From a checkpoint of a small masked image model.
Model: 2.26M parameters, 64-pixel images, encoder arch vit, encoder norm layernorm, encoder activation gelu, encoder patch size [8, 8], encoder layers 12, encoder width 128, decoder width 192, decoder layers 2.
Training: adamw at rate 0.0025, 21600 steps.
Data: trained on photos of arthropod specimens (BIOSCAN-5M), 14.2 epochs.
Rows from block 10 of the encoder of a small masked image model, named by matrix and row number. Rows with one number belong to one neuron. Each number is 50 + 15 x the weight over its row's rms, rounded and kept within 0 to 99. All counts start at 0. After the name is the row's rms in percent of the matrix's.
Before each neuron's rows are labels from the 100 images, of 14976, where the neuron reaches its highest value: "responds to" is what is common among them. Only what is clearly more common there than usual is listed. The data: photos of arthropod specimens (BIOSCAN-5M).
# fc1: MLP up (encoder.blocks.10.mlp.fc1.weight, 256x128), inputs 0-127
# fc2: MLP down (encoder.blocks.10.mlp.fc2.weight, 128x256, transposed), outputs 0-127

responds to: order Coleoptera
fc1.103 107:44 64 30 65 64 67 52 32 57 37 68 52 43 69 50 40 47 44 39 27 28 51 56 87 27 20 40 12 31 53 54 47 50 28 51 20 76 51 61 42 24 78 57 57 37 47 36 56 50 62 45 46 58 54 36 67 41 53 37 30 48 63 57 66 21 66 60 46 20 53 42 48 53 48 64 50 51 91 58 33 22 60 50 78 55 57 77 35 55 42 49 31 39 63 38 49 54 33 72 71 63 48 47 82 56 52 36 39 64 46 46 73 52 51 45 43 51 54 47 34 67 36 69 52 43 72 55 28
fc2.103 104:45 56 68 61 65 36 62 35 68 77 63 53 36 40 36 59 27 57 37 50 56 59 43 49 62 64 71 41 59 47 62 34 74 37 55 49 59 63 63 67 49 35 69 29 53 36 54 23 52 62 69 25 51 57 39 53 43 43 45 55 55 47 25 48 41 45 73 59 43 65 13 40 30 49 33 39 48 58 37 38 40 53 46 50 65 99 39 54 42 23 50 32 80 40 42 27 62 51 69 41 59 49 65 53 38 30 59 17 64 28 47 46 48 61 66 38 66 48 43 43 69 13 78 55 27 40 37 59

responds to: order Hymenoptera
fc1.78 087:36 60 27 52 19 57 33 74 33 47 47 51 83 65 48 43 53 55 38 33 59 33 71 48 57 48 65 70 47 39 43 58 55 21 39 70 68 59 53 16 84 66 63 32 49 48 53 48 46 20 43 40 20 22 16 62 49 60 35 58 64 61 52 62 79 31 50 51 30 68 64 41 33 36 51 44 57 54 52 50 56 38 30 53 46 52 32 39 34 68 84 51 51 37 46 46 26 73 51 37 53 55 39 36 34 57 44 61 63 49 24 43 39 48 71 48 30 67 54 19 34 49 48 39 70 56 44 71
fc2.78 090:41 51 50 29 55 71 62 31 55 66 63 54 50 49 78 44 37 73 43 72 42 63 63 45 36 77 70 33 44 71 53 64 32 87 57 51 43 41 37 57 58 38 57 49 65 49 56 57 32 42 70 51 57 67 40 51 67 30 54 44 50 47 42 57 51 44 50 34 67 90 43 59 52 34 71 60 34 73 42 49 40 45 69 56 51 23 56 47 15 15 54 65 50 48 75 64 78 33 47 60 61 41 93 70 74 80 35 58 62 77 50 54 65 59 59 60 41 62 73 36 67 48 55 63 51 43 55 63

responds to: order Coleoptera
fc1.135 091:73 48 58 51 36 75 59 39 40 45 56 55 61 54 60 26 64 59 36 48 27 30 47 42 40 30 58 53 56 54 42 52 38 39 84 44 58 62 64 25 55 41 68 53 60 40 31 38 67 38 49 55 99 47 49 71 50 50 49 65 31 89 42 39 54 56 31 60 77 98 53 49 69 33 55 60 52 46 58 70 58 40 40 36 37 44 49 33 32 58 57 46 65 55 67 71 68 64 37 44 52 67 65 61 45 45 47 67 48 36 47 53 53 56 80 50 41 63 82 48 67 46 46 84 53 76 23 54
fc2.135 088:63 44 60 32 54 18 51 53 43 53 57 61 49 39 34 33 56 45 46 68 64 65 69 47 57 72 50 37 69 55 94 73 48 45 75 43 46 44 56 74 82 55 33 59 70 54 48 72 17 46 52 55 50 61 64 52 45 59 65 50 44 52 59 52 43 35 71 45 45 52 51 44 62 39 28 43 39 61 32 55 48 65 63 65 40 00 70 55 38 55 44 80 47 37 39 56 49 67 47 43 63 44 47 63 43 46 55 53 56 47 43 36 54 30 32 47 57 33 57 46 61 44 35 74 57 66 44 47

responds to: order Coleoptera
fc1.170 096:53 27 50 60 54 62 55 70 59 44 44 52 38 54 41 26 59 45 45 52 58 45 28 70 65 55 62 82 43 38 43 55 53 49 57 26 33 54 70 59 38 40 51 54 50 44 71 52 70 63 39 76 57 71 53 24 54 88 22 53 36 55 74 49 75 65 38 31 51 22 45 70 43 62 73 27 62 29 74 47 25 39 57 52 41 58 50 67 74 40 69 22 60 67 46 51 68 30 32 53 49 72 39 49 38 33 53 25 49 29 25 59 44 43 24 62 66 74 50 59 31 77 49 67 56 51 30 64
fc2.170 102:58 64 59 59 71 30 51 52 58 55 26 55 71 40 32 49 48 38 43 59 43 43 70 52 60 75 29 40 78 27 44 57 45 41 53 74 57 49 29 45 41 41 46 38 42 18 31 58 40 65 42 42 60 56 61 42 47 32 71 58 35 69 64 37 64 29 32 66 53 32 60 54 64 54 84 41 68 38 47 54 49 45 64 37 68 99 55 53 37 37 53 54 44 44 73 47 48 49 54 58 47 54 52 21 26 49 62 36 48 41 45 59 34 38 56 40 70 60 68 50 38 32 78 51 19 71 31 55

responds to: order Hymenoptera
fc1.192 095:40 52 50 36 32 64 20 63 44 68 61 68 62 57 56 40 49 26 42 48 65 61 59 65 43 43 54 61 35 53 37 19 35 71 73 50 44 71 52 56 17 47 59 47 27 75 38 49 48 10 53 32 89 34 48 42 53 55 73 39 74 46 26 40 38 24 63 51 76 43 41 42 49 61 65 52 54 83 63 52 58 37 58 45 29 53 58 59 28 33 60 60 62 69 40 71 59 37 45 46 49 55 40 31 41 49 36 25 30 35 59 55 77 55 71 48 17 54 45 55 33 43 51 41 60 60 84 62
fc2.192 088:47 50 59 57 27 52 56 67 58 45 55 44 44 56 70 47 65 29 41 26 48 42 40 47 82 52 64 60 64 34 33 24 50 38 02 31 56 61 69 46 54 48 51 52 74 35 65 80 36 60 69 64 50 38 28 29 44 50 06 44 43 67 41 48 23 55 65 26 69 55 53 46 39 64 40 47 44 39 32 51 30 45 68 63 76 54 48 55 39 81 24 58 47 45 47 56 57 46 68 72 68 36 32 40 52 45 54 45 50 51 58 52 63 57 58 37 51 74 34 22 29 66 76 52 27 72 31 49

responds to: order Coleoptera
fc1.158 092:26 51 41 49 51 55 65 52 48 66 52 62 28 57 61 61 51 23 28 52 36 59 59 23 46 55 42 48 54 72 52 77 76 24 54 26 56 52 73 29 45 66 37 51 46 30 33 48 51 51 40 67 30 50 31 67 37 48 48 33 37 46 46 29 58 27 40 73 57 31 63 41 39 47 61 54 42 77 62 33 35 67 80 56 44 57 38 52 97 40 65 32 39 39 48 21 35 57 31 80 48 50 62 65 92 51 55 46 60 25 25 63 34 45 36 60 46 53 44 66 43 52 53 71 54 42 30 32
fc2.158 104:34 42 30 43 48 51 45 45 50 59 34 44 59 59 28 20 42 62 42 49 44 44 62 43 63 31 46 35 31 23 47 53 61 45 17 54 45 46 42 70 31 57 51 20 44 53 55 39 54 30 71 27 58 49 68 59 24 24 66 42 53 26 66 41 76 52 55 38 31 43 42 49 69 42 38 44 31 53 40 31 92 42 48 46 54 99 49 54 52 74 22 48 78 60 46 47 49 46 30 44 55 55 45 58 54 48 52 46 28 48 59 33 24 66 66 53 60 61 48 67 67 41 55 47 53 50 35 46

responds to: order Coleoptera
fc1.8 104:65 23 46 61 69 86 45 62 40 56 35 56 45 62 45 36 27 73 75 41 28 48 74 49 40 58 51 37 29 43 44 78 65 39 55 51 25 66 49 40 64 55 58 62 35 36 83 64 50 21 49 73 33 43 48 50 45 59 45 60 28 51 58 58 72 73 35 48 59 28 39 38 36 49 32 54 56 59 68 61 44 63 54 38 48 57 44 37 64 66 64 57 43 52 49 40 79 70 79 12 45 48 56 38 48 39 44 31 46 56 63 64 35 54 44 61 54 40 82 56 56 72 48 29 62 42 04 66
fc2.8 099:22 45 61 43 57 60 63 43 47 45 29 55 52 84 35 69 56 46 69 33 36 73 57 64 52 21 47 58 33 64 31 58 45 58 28 72 50 41 51 41 55 53 39 82 66 71 41 48 51 61 24 48 50 30 47 61 37 57 79 72 31 71 22 54 48 67 42 60 55 53 48 59 51 62 25 27 31 57 37 34 61 59 65 62 66 71 28 60 41 67 36 46 65 42 47 37 53 39 23 35 53 28 65 34 31 51 60 60 35 45 27 56 52 90 63 37 43 84 43 43 64 50 27 73 65 36 39 47

responds to: order Coleoptera
fc1.137 069:39 52 34 26 73 38 71 65 31 43 57 61 52 47 39 84 64 46 51 59 39 51 52 81 64 46 45 57 22 33 65 44 65 43 38 48 67 39 77 56 38 71 55 51 20 52 45 48 44 36 63 51 43 45 48 73 62 31 81 64 61 53 42 54 32 64 47 39 41 48 63 62 43 38 53 67 73 28 22 42 40 44 52 59 64 33 60 68 56 43 67 65 61 37 50 72 39 31 65 62 37 38 36 60 48 57 53 23 67 25 48 53 50 83 55 66 82 52 39 67 73 63 11 72 36 77 43 49
fc2.137 094:34 62 57 56 32 36 42 55 54 54 44 60 40 56 91 48 51 59 58 45 60 45 40 26 39 53 51 61 43 47 74 44 48 53 50 52 64 50 51 48 42 46 47 50 48 49 52 46 22 48 43 48 49 45 56 49 95 41 48 70 48 56 70 54 50 49 50 41 54 50 44 50 64 50 62 49 42 47 50 42 46 54 43 48 55 00 43 43 45 56 54 78 52 53 44 47 45 39 55 54 45 46 46 53 53 54 47 42 49 73 64 55 40 45 46 58 52 53 58 58 48 48 47 44 47 46 54 35

responds to: order Hymenoptera
fc1.228 097:49 31 53 31 72 36 72 61 32 75 59 34 15 58 53 61 32 31 44 32 41 35 63 56 50 52 32 56 71 42 60 32 45 50 61 57 58 73 60 27 64 50 33 32 49 37 69 41 37 44 57 52 73 55 50 20 33 46 43 20 75 47 55 46 79 46 61 46 49 47 60 34 71 70 72 27 35 48 32 43 40 39 35 34 33 66 47 39 66 45 50 66 51 43 30 78 47 45 50 78 45 58 63 41 25 46 46 30 39 38 57 66 27 52 78 29 37 48 55 60 64 39 77 46 70 54 88 54
fc2.228 087:53 44 55 67 33 51 49 45 50 68 40 51 55 34 60 49 72 44 46 40 50 38 61 45 34 64 80 50 72 38 37 34 32 42 31 53 40 28 60 63 56 62 64 31 38 69 63 11 43 51 36 54 52 59 53 40 83 51 49 34 51 09 63 81 53 42 65 67 27 43 77 50 56 58 34 43 49 57 35 73 59 70 40 70 35 60 94 55 37 28 73 57 61 34 51 66 33 66 69 69 43 64 57 71 47 50 44 45 62 74 46 72 44 36 51 63 45 64 45 57 49 67 22 58 33 78 33 44

responds to: order Coleoptera
fc1.27 101:58 35 51 54 68 58 38 68 30 66 60 56 53 66 36 65 21 06 64 48 57 37 47 58 75 53 64 43 52 50 53 41 46 26 36 41 52 58 25 37 46 45 37 67 49 85 38 61 49 50 53 49 62 68 51 48 36 57 73 56 18 57 42 37 68 83 49 44 63 46 27 81 21 40 26 46 42 59 62 74 75 68 48 39 53 55 51 58 39 62 67 65 60 59 59 63 69 50 45 26 38 52 31 45 53 51 45 53 67 52 54 72 47 87 25 50 42 67 59 20 58 51 61 36 54 25 70 75
fc2.27 095:25 84 45 41 56 46 33 49 69 41 43 66 58 42 42 69 62 52 60 50 50 57 69 39 56 42 63 37 25 65 51 54 52 88 72 41 61 56 29 61 77 51 12 39 42 54 59 42 37 54 68 42 72 34 50 49 57 45 46 27 50 48 69 57 60 56 70 46 63 42 36 58 39 58 44 54 46 64 59 57 65 41 89 73 68 78 43 43 92 20 30 41 42 51 77 34 80 38 58 44 61 36 61 46 41 58 40 25 56 36 45 69 40 38 41 65 56 53 36 83 50 23 57 61 52 53 29 52