config = dict(
    model='masked image model',
    crop_scale_min=0.7,
    method='mae',
    loss='mse',
    encoder_bias='none',
    encoder_width=128,
    decoder_width=192,
    norm_pix_loss=False,
    residual_init='none',
    optimizer='adamw',
    beta2=0.999,
    eps=1e-06,
    final_lr_fraction=0,
    weight_decay=0.03,
)
Rows from block 7 of the encoder of a small masked image model, named by matrix and row number. Rows with one number belong to one neuron. Each number is 128 + 32 x the weight over its row's rms, rounded and kept within 0 to 255. All counts start at 0. Numbers have three digits each. After the name is the row's rms in percent of the matrix's.
After each neuron's rows are labels from the 100 images, of 14976, where the neuron reaches its highest value: "colour at peak" is the nearest of a few named colours to the mean colour under the peak. Only what is clearly more common there than usual is listed. The data: photos of arthropod specimens (BIOSCAN-5M).
# fc1: MLP up (encoder.blocks.7.mlp.fc1.weight, 256x128), inputs 0-127
# fc2: MLP down (encoder.blocks.7.mlp.fc2.weight, 128x256, transposed), outputs 0-127

fc1.118 094:150165108110159164089138134124110152108186088128067096094143155126187126133144137225156169119106141127119156130164124151100141126117106152154085138140111136076125063183106136174142059107096121174094111137117169141106095117111104132110156168071141153159090125093091141106150095148104167081125189153128150103158107169091094152118075158078141141134191132114136149176145087087029114094151
fc2.118 097:121176141128194144148113136162146109091202098124211181143140116181115150118095118142135093117111199099103132099194130147103128085158103191123111151123136133183082116146126109102160129165138121122190115150168118146123118139123173099116139099120137120113114196087139189209152144158125118109141101070151135122174074125155147076112118094120147062160156088110107147135129164192133203114122
colour at peak: pink

fc1.24 099:119155114134114121201169064102115112160127108138081157065076119122142111117141088112119109110102138119089048159069136136158146150093169120170112139106121117136136154217162122144078093195185179113116107078155138127149135078120078115165129120119173099101092175105076116109164157074152163092153116098108133128121124106088149102146101129136177111162108118091137067126113121088056149064141
fc2.24 100:121089192152159133149153145100123106121167112126117123135167110135148110083091112113132133139153112081147162127114189160162177093122060162117126211147152132123149122069091140101082112150196177108142112129163141116107108076074062131079098147184109120098112202106110093096087122154133160073155190137163143220124114127130120143135107127157131167088104128176138125137141189097134174114086
colour at peak: grey; brown

fc1.6 088:166127089133117121134108100140225131147176150090154171107138092161113149152099124156060147141171115094087134148158085129122137129149077114125128153177108170180164105165073077168115150123057115127139101153088099101131136154167123136130153098084118131145111111105099069133182081077073131181127136100184157111106113122123046124143115124153062120174092077095073107116128124124124073114087
fc2.6 088:118128123123080103117146144114117150111145207126108130142096081111136150113124128110177052101135136129143099095157134081172069131146186136132131146159119094106118169133156112106188177158084139096171093098121107123122079133102090182119115153147129118163081053152149100168129200114090147077101167182144059083102122081147167194127177090119121153126136122110080156125160105063077129149104
colour at peak: brown

fc1.208 106:142121103129187133176067109130167140113130119155136143099088098136198168071116143098105164112109108099144113104119124084165153144161169097116129146105174107112092156184142102130173146057122157084103151184119154143183175095135149118160076099168119160096132146097095159122078110128068117119179107090207150144139071154153064110152164117100158066181140125096137077133129118154139139072155
fc2.208 105:145102171136098085157146125171141157132160125177117100145143113176117118177112063075143102166104165185089184090103141094093123177085162132098100074149073140111087100144198077127097166121184195118142166136118141104126108149123127123159089107188120113113125122152073129152173104083077192123154152131126182111122109152122154129110147176132112099114145127162210084178126118129109131161169
colour at peak: brown

fc1.194 083:140127069151192130160160124136194111182077096132076138086133125143129109195106158154107063115088136167102152130152090126102083113048051113155140113148135097118132084132137154105158148093147112090080102137051130155139118168115149136096096091160095077118140118118110181112115133115111090149040162154148121089189143095115107129110156119100113113095084145175116093145135111129115079193135
fc2.194 087:104127105183137063122164097084099105168132182135142163152129099118126086151148140090112111154082183181141154160071132138167147123110131112129156060157141162124152106157192100120096101112129156164151152121169148143135193115148112084156114155121112184138149000116136104157094142157143117135127158118142114184171151123158150145137126086090134152093099188120149089179151110128121156098120
colour at peak: grey

fc1.45 107:181148150159093114104182107110163098123132128089147127087146105077108186097184114076154170098150112178121157146117113166122120130156126131171148183129142189108124166155089141075081127126120104117121150080097137089138171105101183164087108090096111196124135160056123117116084113188091125130134111080130110153145139131147114158160087104090136123112087180085089148147121067080159145051077
fc2.45 114:066088100083118221139084121125165104087153132095168172105152094123168122098103115161132099105151172106109098159123130148160198115090154168113159146084130142142126183089162104109173133102122142138172156123102145097129102124075093120170117096089092130125164113148131102117051113131044144154123150110092110121130112088188153086170172088083134123126093118147139082079086087090148186157144
colour at peak: black; brown

fc1.63 104:133085057112137147126143116155136119108131131175136105133169167088120094140132108152147151093164121131135098123161158084102085090087125150140108092048120156124094095177134139142137131090144060112140160192068176124099107126125119123143128183166109172158138135160158121147139095103147044102121174147215109094146095135121197139160149114171180123105087146110112103140135114183030103153158
fc2.63 107:120116159134209069135085114120141093132187098147077120081094095101103152176142086125166100103087143127084118159179161145113064083187095091155130138153109108056158088130086111136150151130115149077139172147171075155095137123141113158095116110141157131061106151193149104153096174133118113158189157168124140166150103177158112139101145136126101141154168105084114135179088127117122143067087
colour at peak: pink

fc1.199 094:072140146131084146074133152152134105180142032168127087148137173141109187077090086143177116127105134108111153103137088117105048180063147128162089151137100127156114166114138043172123090100086114135179101133146141152141135205123133155134093130136136120168153153121109122196141098089134142155139167082155187137107106141103139124123132114077110176138121117116132162120127130142166190094072
fc2.199 103:123169109121139038116221125133105125079106092114096100128076119152127110137124127091134122102086138157125158126128139148175062083146136143129066146127114155116151089107116125081167081083094124055094117141163076165112116120173139082133157150135174168145112233120145099156148068097125127098090106088111146138121106128158133144097071125118146138101124088055116139137118108111136207088127
colour at peak: brown; grey

fc1.89 105:138081115170129123113059129139121067163162101082118147115072136131139132101151090142131084103170094100190176107111185141141126132155030090064155110161162114109054132120116139163076144155157146136174138110078053148091146155148091163084124181175111109122162155080116104129121096077145175197130121169116125131151126097155161147133117144140121137146177119157077137181092137135103137115138
fc2.89 079:140118108120225162080116098142142101134119139109157116139107139061098172136107129139119075088113124188046120129130151163094127135098122114133126186123114122183123157142109092152114113122093127111081107126065099183160143105179174156087129142104072127138153178174139146154097163177093140093215082117143105161222121109167102120161130118149148090124164093107115112138114120129154085122065
colour at peak: white

fc1.158 115:061105101125081176147095117113157119144139076140152160107124159118139141202141145156119067129174176121138134148080146182069075160207131183161105131099126124134172116076096122099134111163143117108120140102118187156104085102087115183161117117136109138131131131133121102126132101114143076190183144076149081122114097109147175106122192081166083139139124098113076146146111128035145125151167
fc2.158 102:153102121135177088123149113156185114126141087210114108137115116159145134070138100108136160173149103109163096151160146140157213096170148097111116096165122179148171126161114085137097089098158116158163068082128132146124188146146120189054132134125140119085100129071116183133058158105127099145129053152133118116114121144102145095109145161085094113175138114114099123114075105137064189107153
colour at peak: grey

fc1.93 100:187079139132079161156117088175113132118119155174109073145132131085177130127176135072148134121138127128138148127164080119080103108076153150152102172147106135157113133179090122072134109068170169091079134073100188142107146144073123126100106137106147118108131173101109173084124092066134163117162162075126130157172154124129131103139056125099106099162153147146192095136118095141143101060054
fc2.93 105:147149120151160074148109175133136092129109160120125103091047177103118139100134062080215164053107109110153146125133150144063103180114160105101124188111114080150111140084107131120104140168188142113148164095166105160122090169086120103157100139161129119152138152056099124157093122087102176115129142099180085205147098146134157106072128106125160138120139108152102136120150144115060161108154
colour at peak: brown; grey

fc1.182 109:162146136115168175149189111109107117095153138192147091118167078142116098066111172079177122091146091163153131127151118113138138184135140119151109132125108122092118142101139095137122157148132124136126131159061141100169172149136117202036056150129138191189126139090123187110101089092118085146155094119109108152136062086122151093137154109125100181148162112156109089174084096092127087131074
fc2.182 098:196114172138136149117061140095139155151157132119169146154178092162156114020157115100136165157105135116160118086112162115131087154155093095113125096181097110185113150130132091104140102142198168195169102090181105118113173161061105153106081177149129111164130129128109140139103111151137148097135114123113145144214118189157142086099103101124148115171074153138139149091138121158098113168089
colour at peak: brown; grey

fc1.129 094:166137062150093145136132150043159125100123104096168127170101124176095110134118067100107202114146172098138176095112148167114147083146123168132178132085196148146113132152115108092072103126167087172136120136145101120102068083119083155130099134098102069177113135091107082101123129165136149189076086160114138081085100147079092081109125136122113153151083125175154137169078128131154150116115
fc2.129 094:116112155120140115126115188182123133119141127175130093168091054109124127130143084133147107180141160143089136116142087158143103138099116149137098069125103089141137150163111152112106158045111137116093171130169185119128141103128202110085146201158129159176144160129122144099122152112128131196110101144141098131150199119085143151162215135171150108146187108135173116151027150136089089127157
colour at peak: pink

fc1.228 091:171161116108158159106064120185196138125084162131121100104081115112166083067042179153107121108099121098167187122154150124102133160103126135163128157075109160168144118124147157095132122089105130119095122163160087119121138156083133135113133118074130089107091125111105199183116077141106124116084098093139066100161109100109090160130056188128100120141091085104128114145179083101187138118113
fc2.228 092:120097097090191104102087141165096114137090137095189147143095144141098122179072141115069105164164126098100098118121162083144129079129114113115174081106147070146123143145090127112149021105088163127103108149150169114125103139134134141125082096102128136133144007122142121171128094159092123119107130132113121115126215183133080171135097116078179169149169099117112132091099134096138146141110
colour at peak: grey; brown

fc1.27 099:128130188129163159140132139121157186114150105145087152125122167162121136106104093098186108122162131132162118161106131186109170117154152125091106158119057148169147132143112056133136135128121074157104180191169116114117143108162088131137112134122148082061109142096117103085085116102136124101039177131163105184056143192136139153100177128100163141079114149111183163149141145083082197108126
fc2.27 087:090111055117125171097114142159158125086113134116133082084114099132066117112152136101050120145106176119127105116175174106122110073071123113151096092079147123093115131115073133095196096129108103113062151164169161083134155134125156053126119144136172113101137219159130108077127111096079140118072111119144059082151088151131174106101137140160113127162109168099122157161122158091158161125140
colour at peak: pink

fc1.84 109:144115119125092132095092111118165123165142138143150090081220124154141132104135147149112147099123165148115084141114112142147133085118132081145195122149126133134043205125150078098125065180046096164152166093155079092120113165146134151147115117086147170131129152132117149129123128081119103176143131101174107111116094096056187124098090054120077062144127055106134119144159126132116150114155
fc2.84 089:093168160158147170120117116127102094102142173150069164214116150101095125104048142144143174132175157157083138159109090122108111080188153149125145143133156162162123132113142134127107102207084168153167127140149198104109092124067115131120096138158129124146081200125146123149133081103173144127111094107109126118159130113103186159107176136072097136125201076115134149051126080115129117112121
colour at peak: grey

fc1.55 103:163111098067044154072130134153141132202135123143129153130151114133091072147110169108097151122083146167158184117132124165124177106133116104183107137124156079151072088087084102190179176150140075170132119147076141127097139103156166117127092161096129086132118130159111149141158107095120095115107129110121044170133130216076122116133149091108139165117091159170133117100112105108098153088173
fc2.55 108:120131134117130110175177143139122128128106114063153135110092123102104146116085137137144128232170102128193125126157129157103109106090095113144162146099129157191083107113144127037133110103101171173121133089159083181123112101174150122115154104152132206138128217205106152086152114142118153085089140126140165155076113129166168153131126130138173119184167145158134105082136083116157166098114
colour at peak: pink

fc1.144 101:137149095148133114155106072142091133183137081188069170153041139157132127130189120135105132138122140102150118113149139159080151071157119123120119142101121137110106129113074174121149093141099099073122133113175092238144149107160134143110140165156106160109108148084134138102113117078085126146111121160151195121191122114086095110106106144094105111155036111133061157138151129065137116072130
fc2.144 113:145096141166180098116122115122128148116080153110077084167134069180185139202093101148122064169097080141111123131185137146079160089150154102065131125129080124124098110151134115172119129169167131091124173136111070161140158150124081101142140159155114060124150202118107193112142137152095161100153141179057132150094143100099124143115096137108170162105130118120131197083104109085159162118118
colour at peak: brown

fc1.18 102:180139100147120115085159190156097156071125078107130126088138112131124137120143075160084071132081158083157117115130187133073120176156115098162162179150095113173071111139103143122107104179082091125129031049072078147126098108107185124144141102153165122129190181096146131106123123140105146113158109127103165147082102083119110109106131082170145136157120138160120149108157140125123165135069
fc2.18 101:133122122075110147144124119145127068099119115096150160126189115090084164169099124166155107163130097097112143131143039073083111107127139128126109121194131159069163124182151115102138105108089163103154112134048152110130154131102069105185103132098110134121089172151118110098146096130132069086117142159147148169187098147082155105128173125186159194067085108131189086112154095119168145121109
colour at peak: white

fc1.87 095:097123092110131127132165097184136117153140120109119151140107115141130102152129048078083086091104102124122096103102126146135114158134113160125098142121154163109127121117147144102237151072112123083126102097092184115098149140192103098175122121176200091099086143140056094149118096109183091107140094081152081115164139130142142140119148165093144069164123143076198121103087093188129109134185
fc2.87 094:096181093080118149121090165141114136096151112128112196098094085117103129143071115120160158101172081141115124158153214163135155171112111103113140136149103108169162099095147145152110152151065142088085126116187122122109160118098159131115148074142103165103117130103106111150076088145123134127131140134071157177146057137118051122152136135231075049157126160122152076129133141146132122077147
colour at peak: grey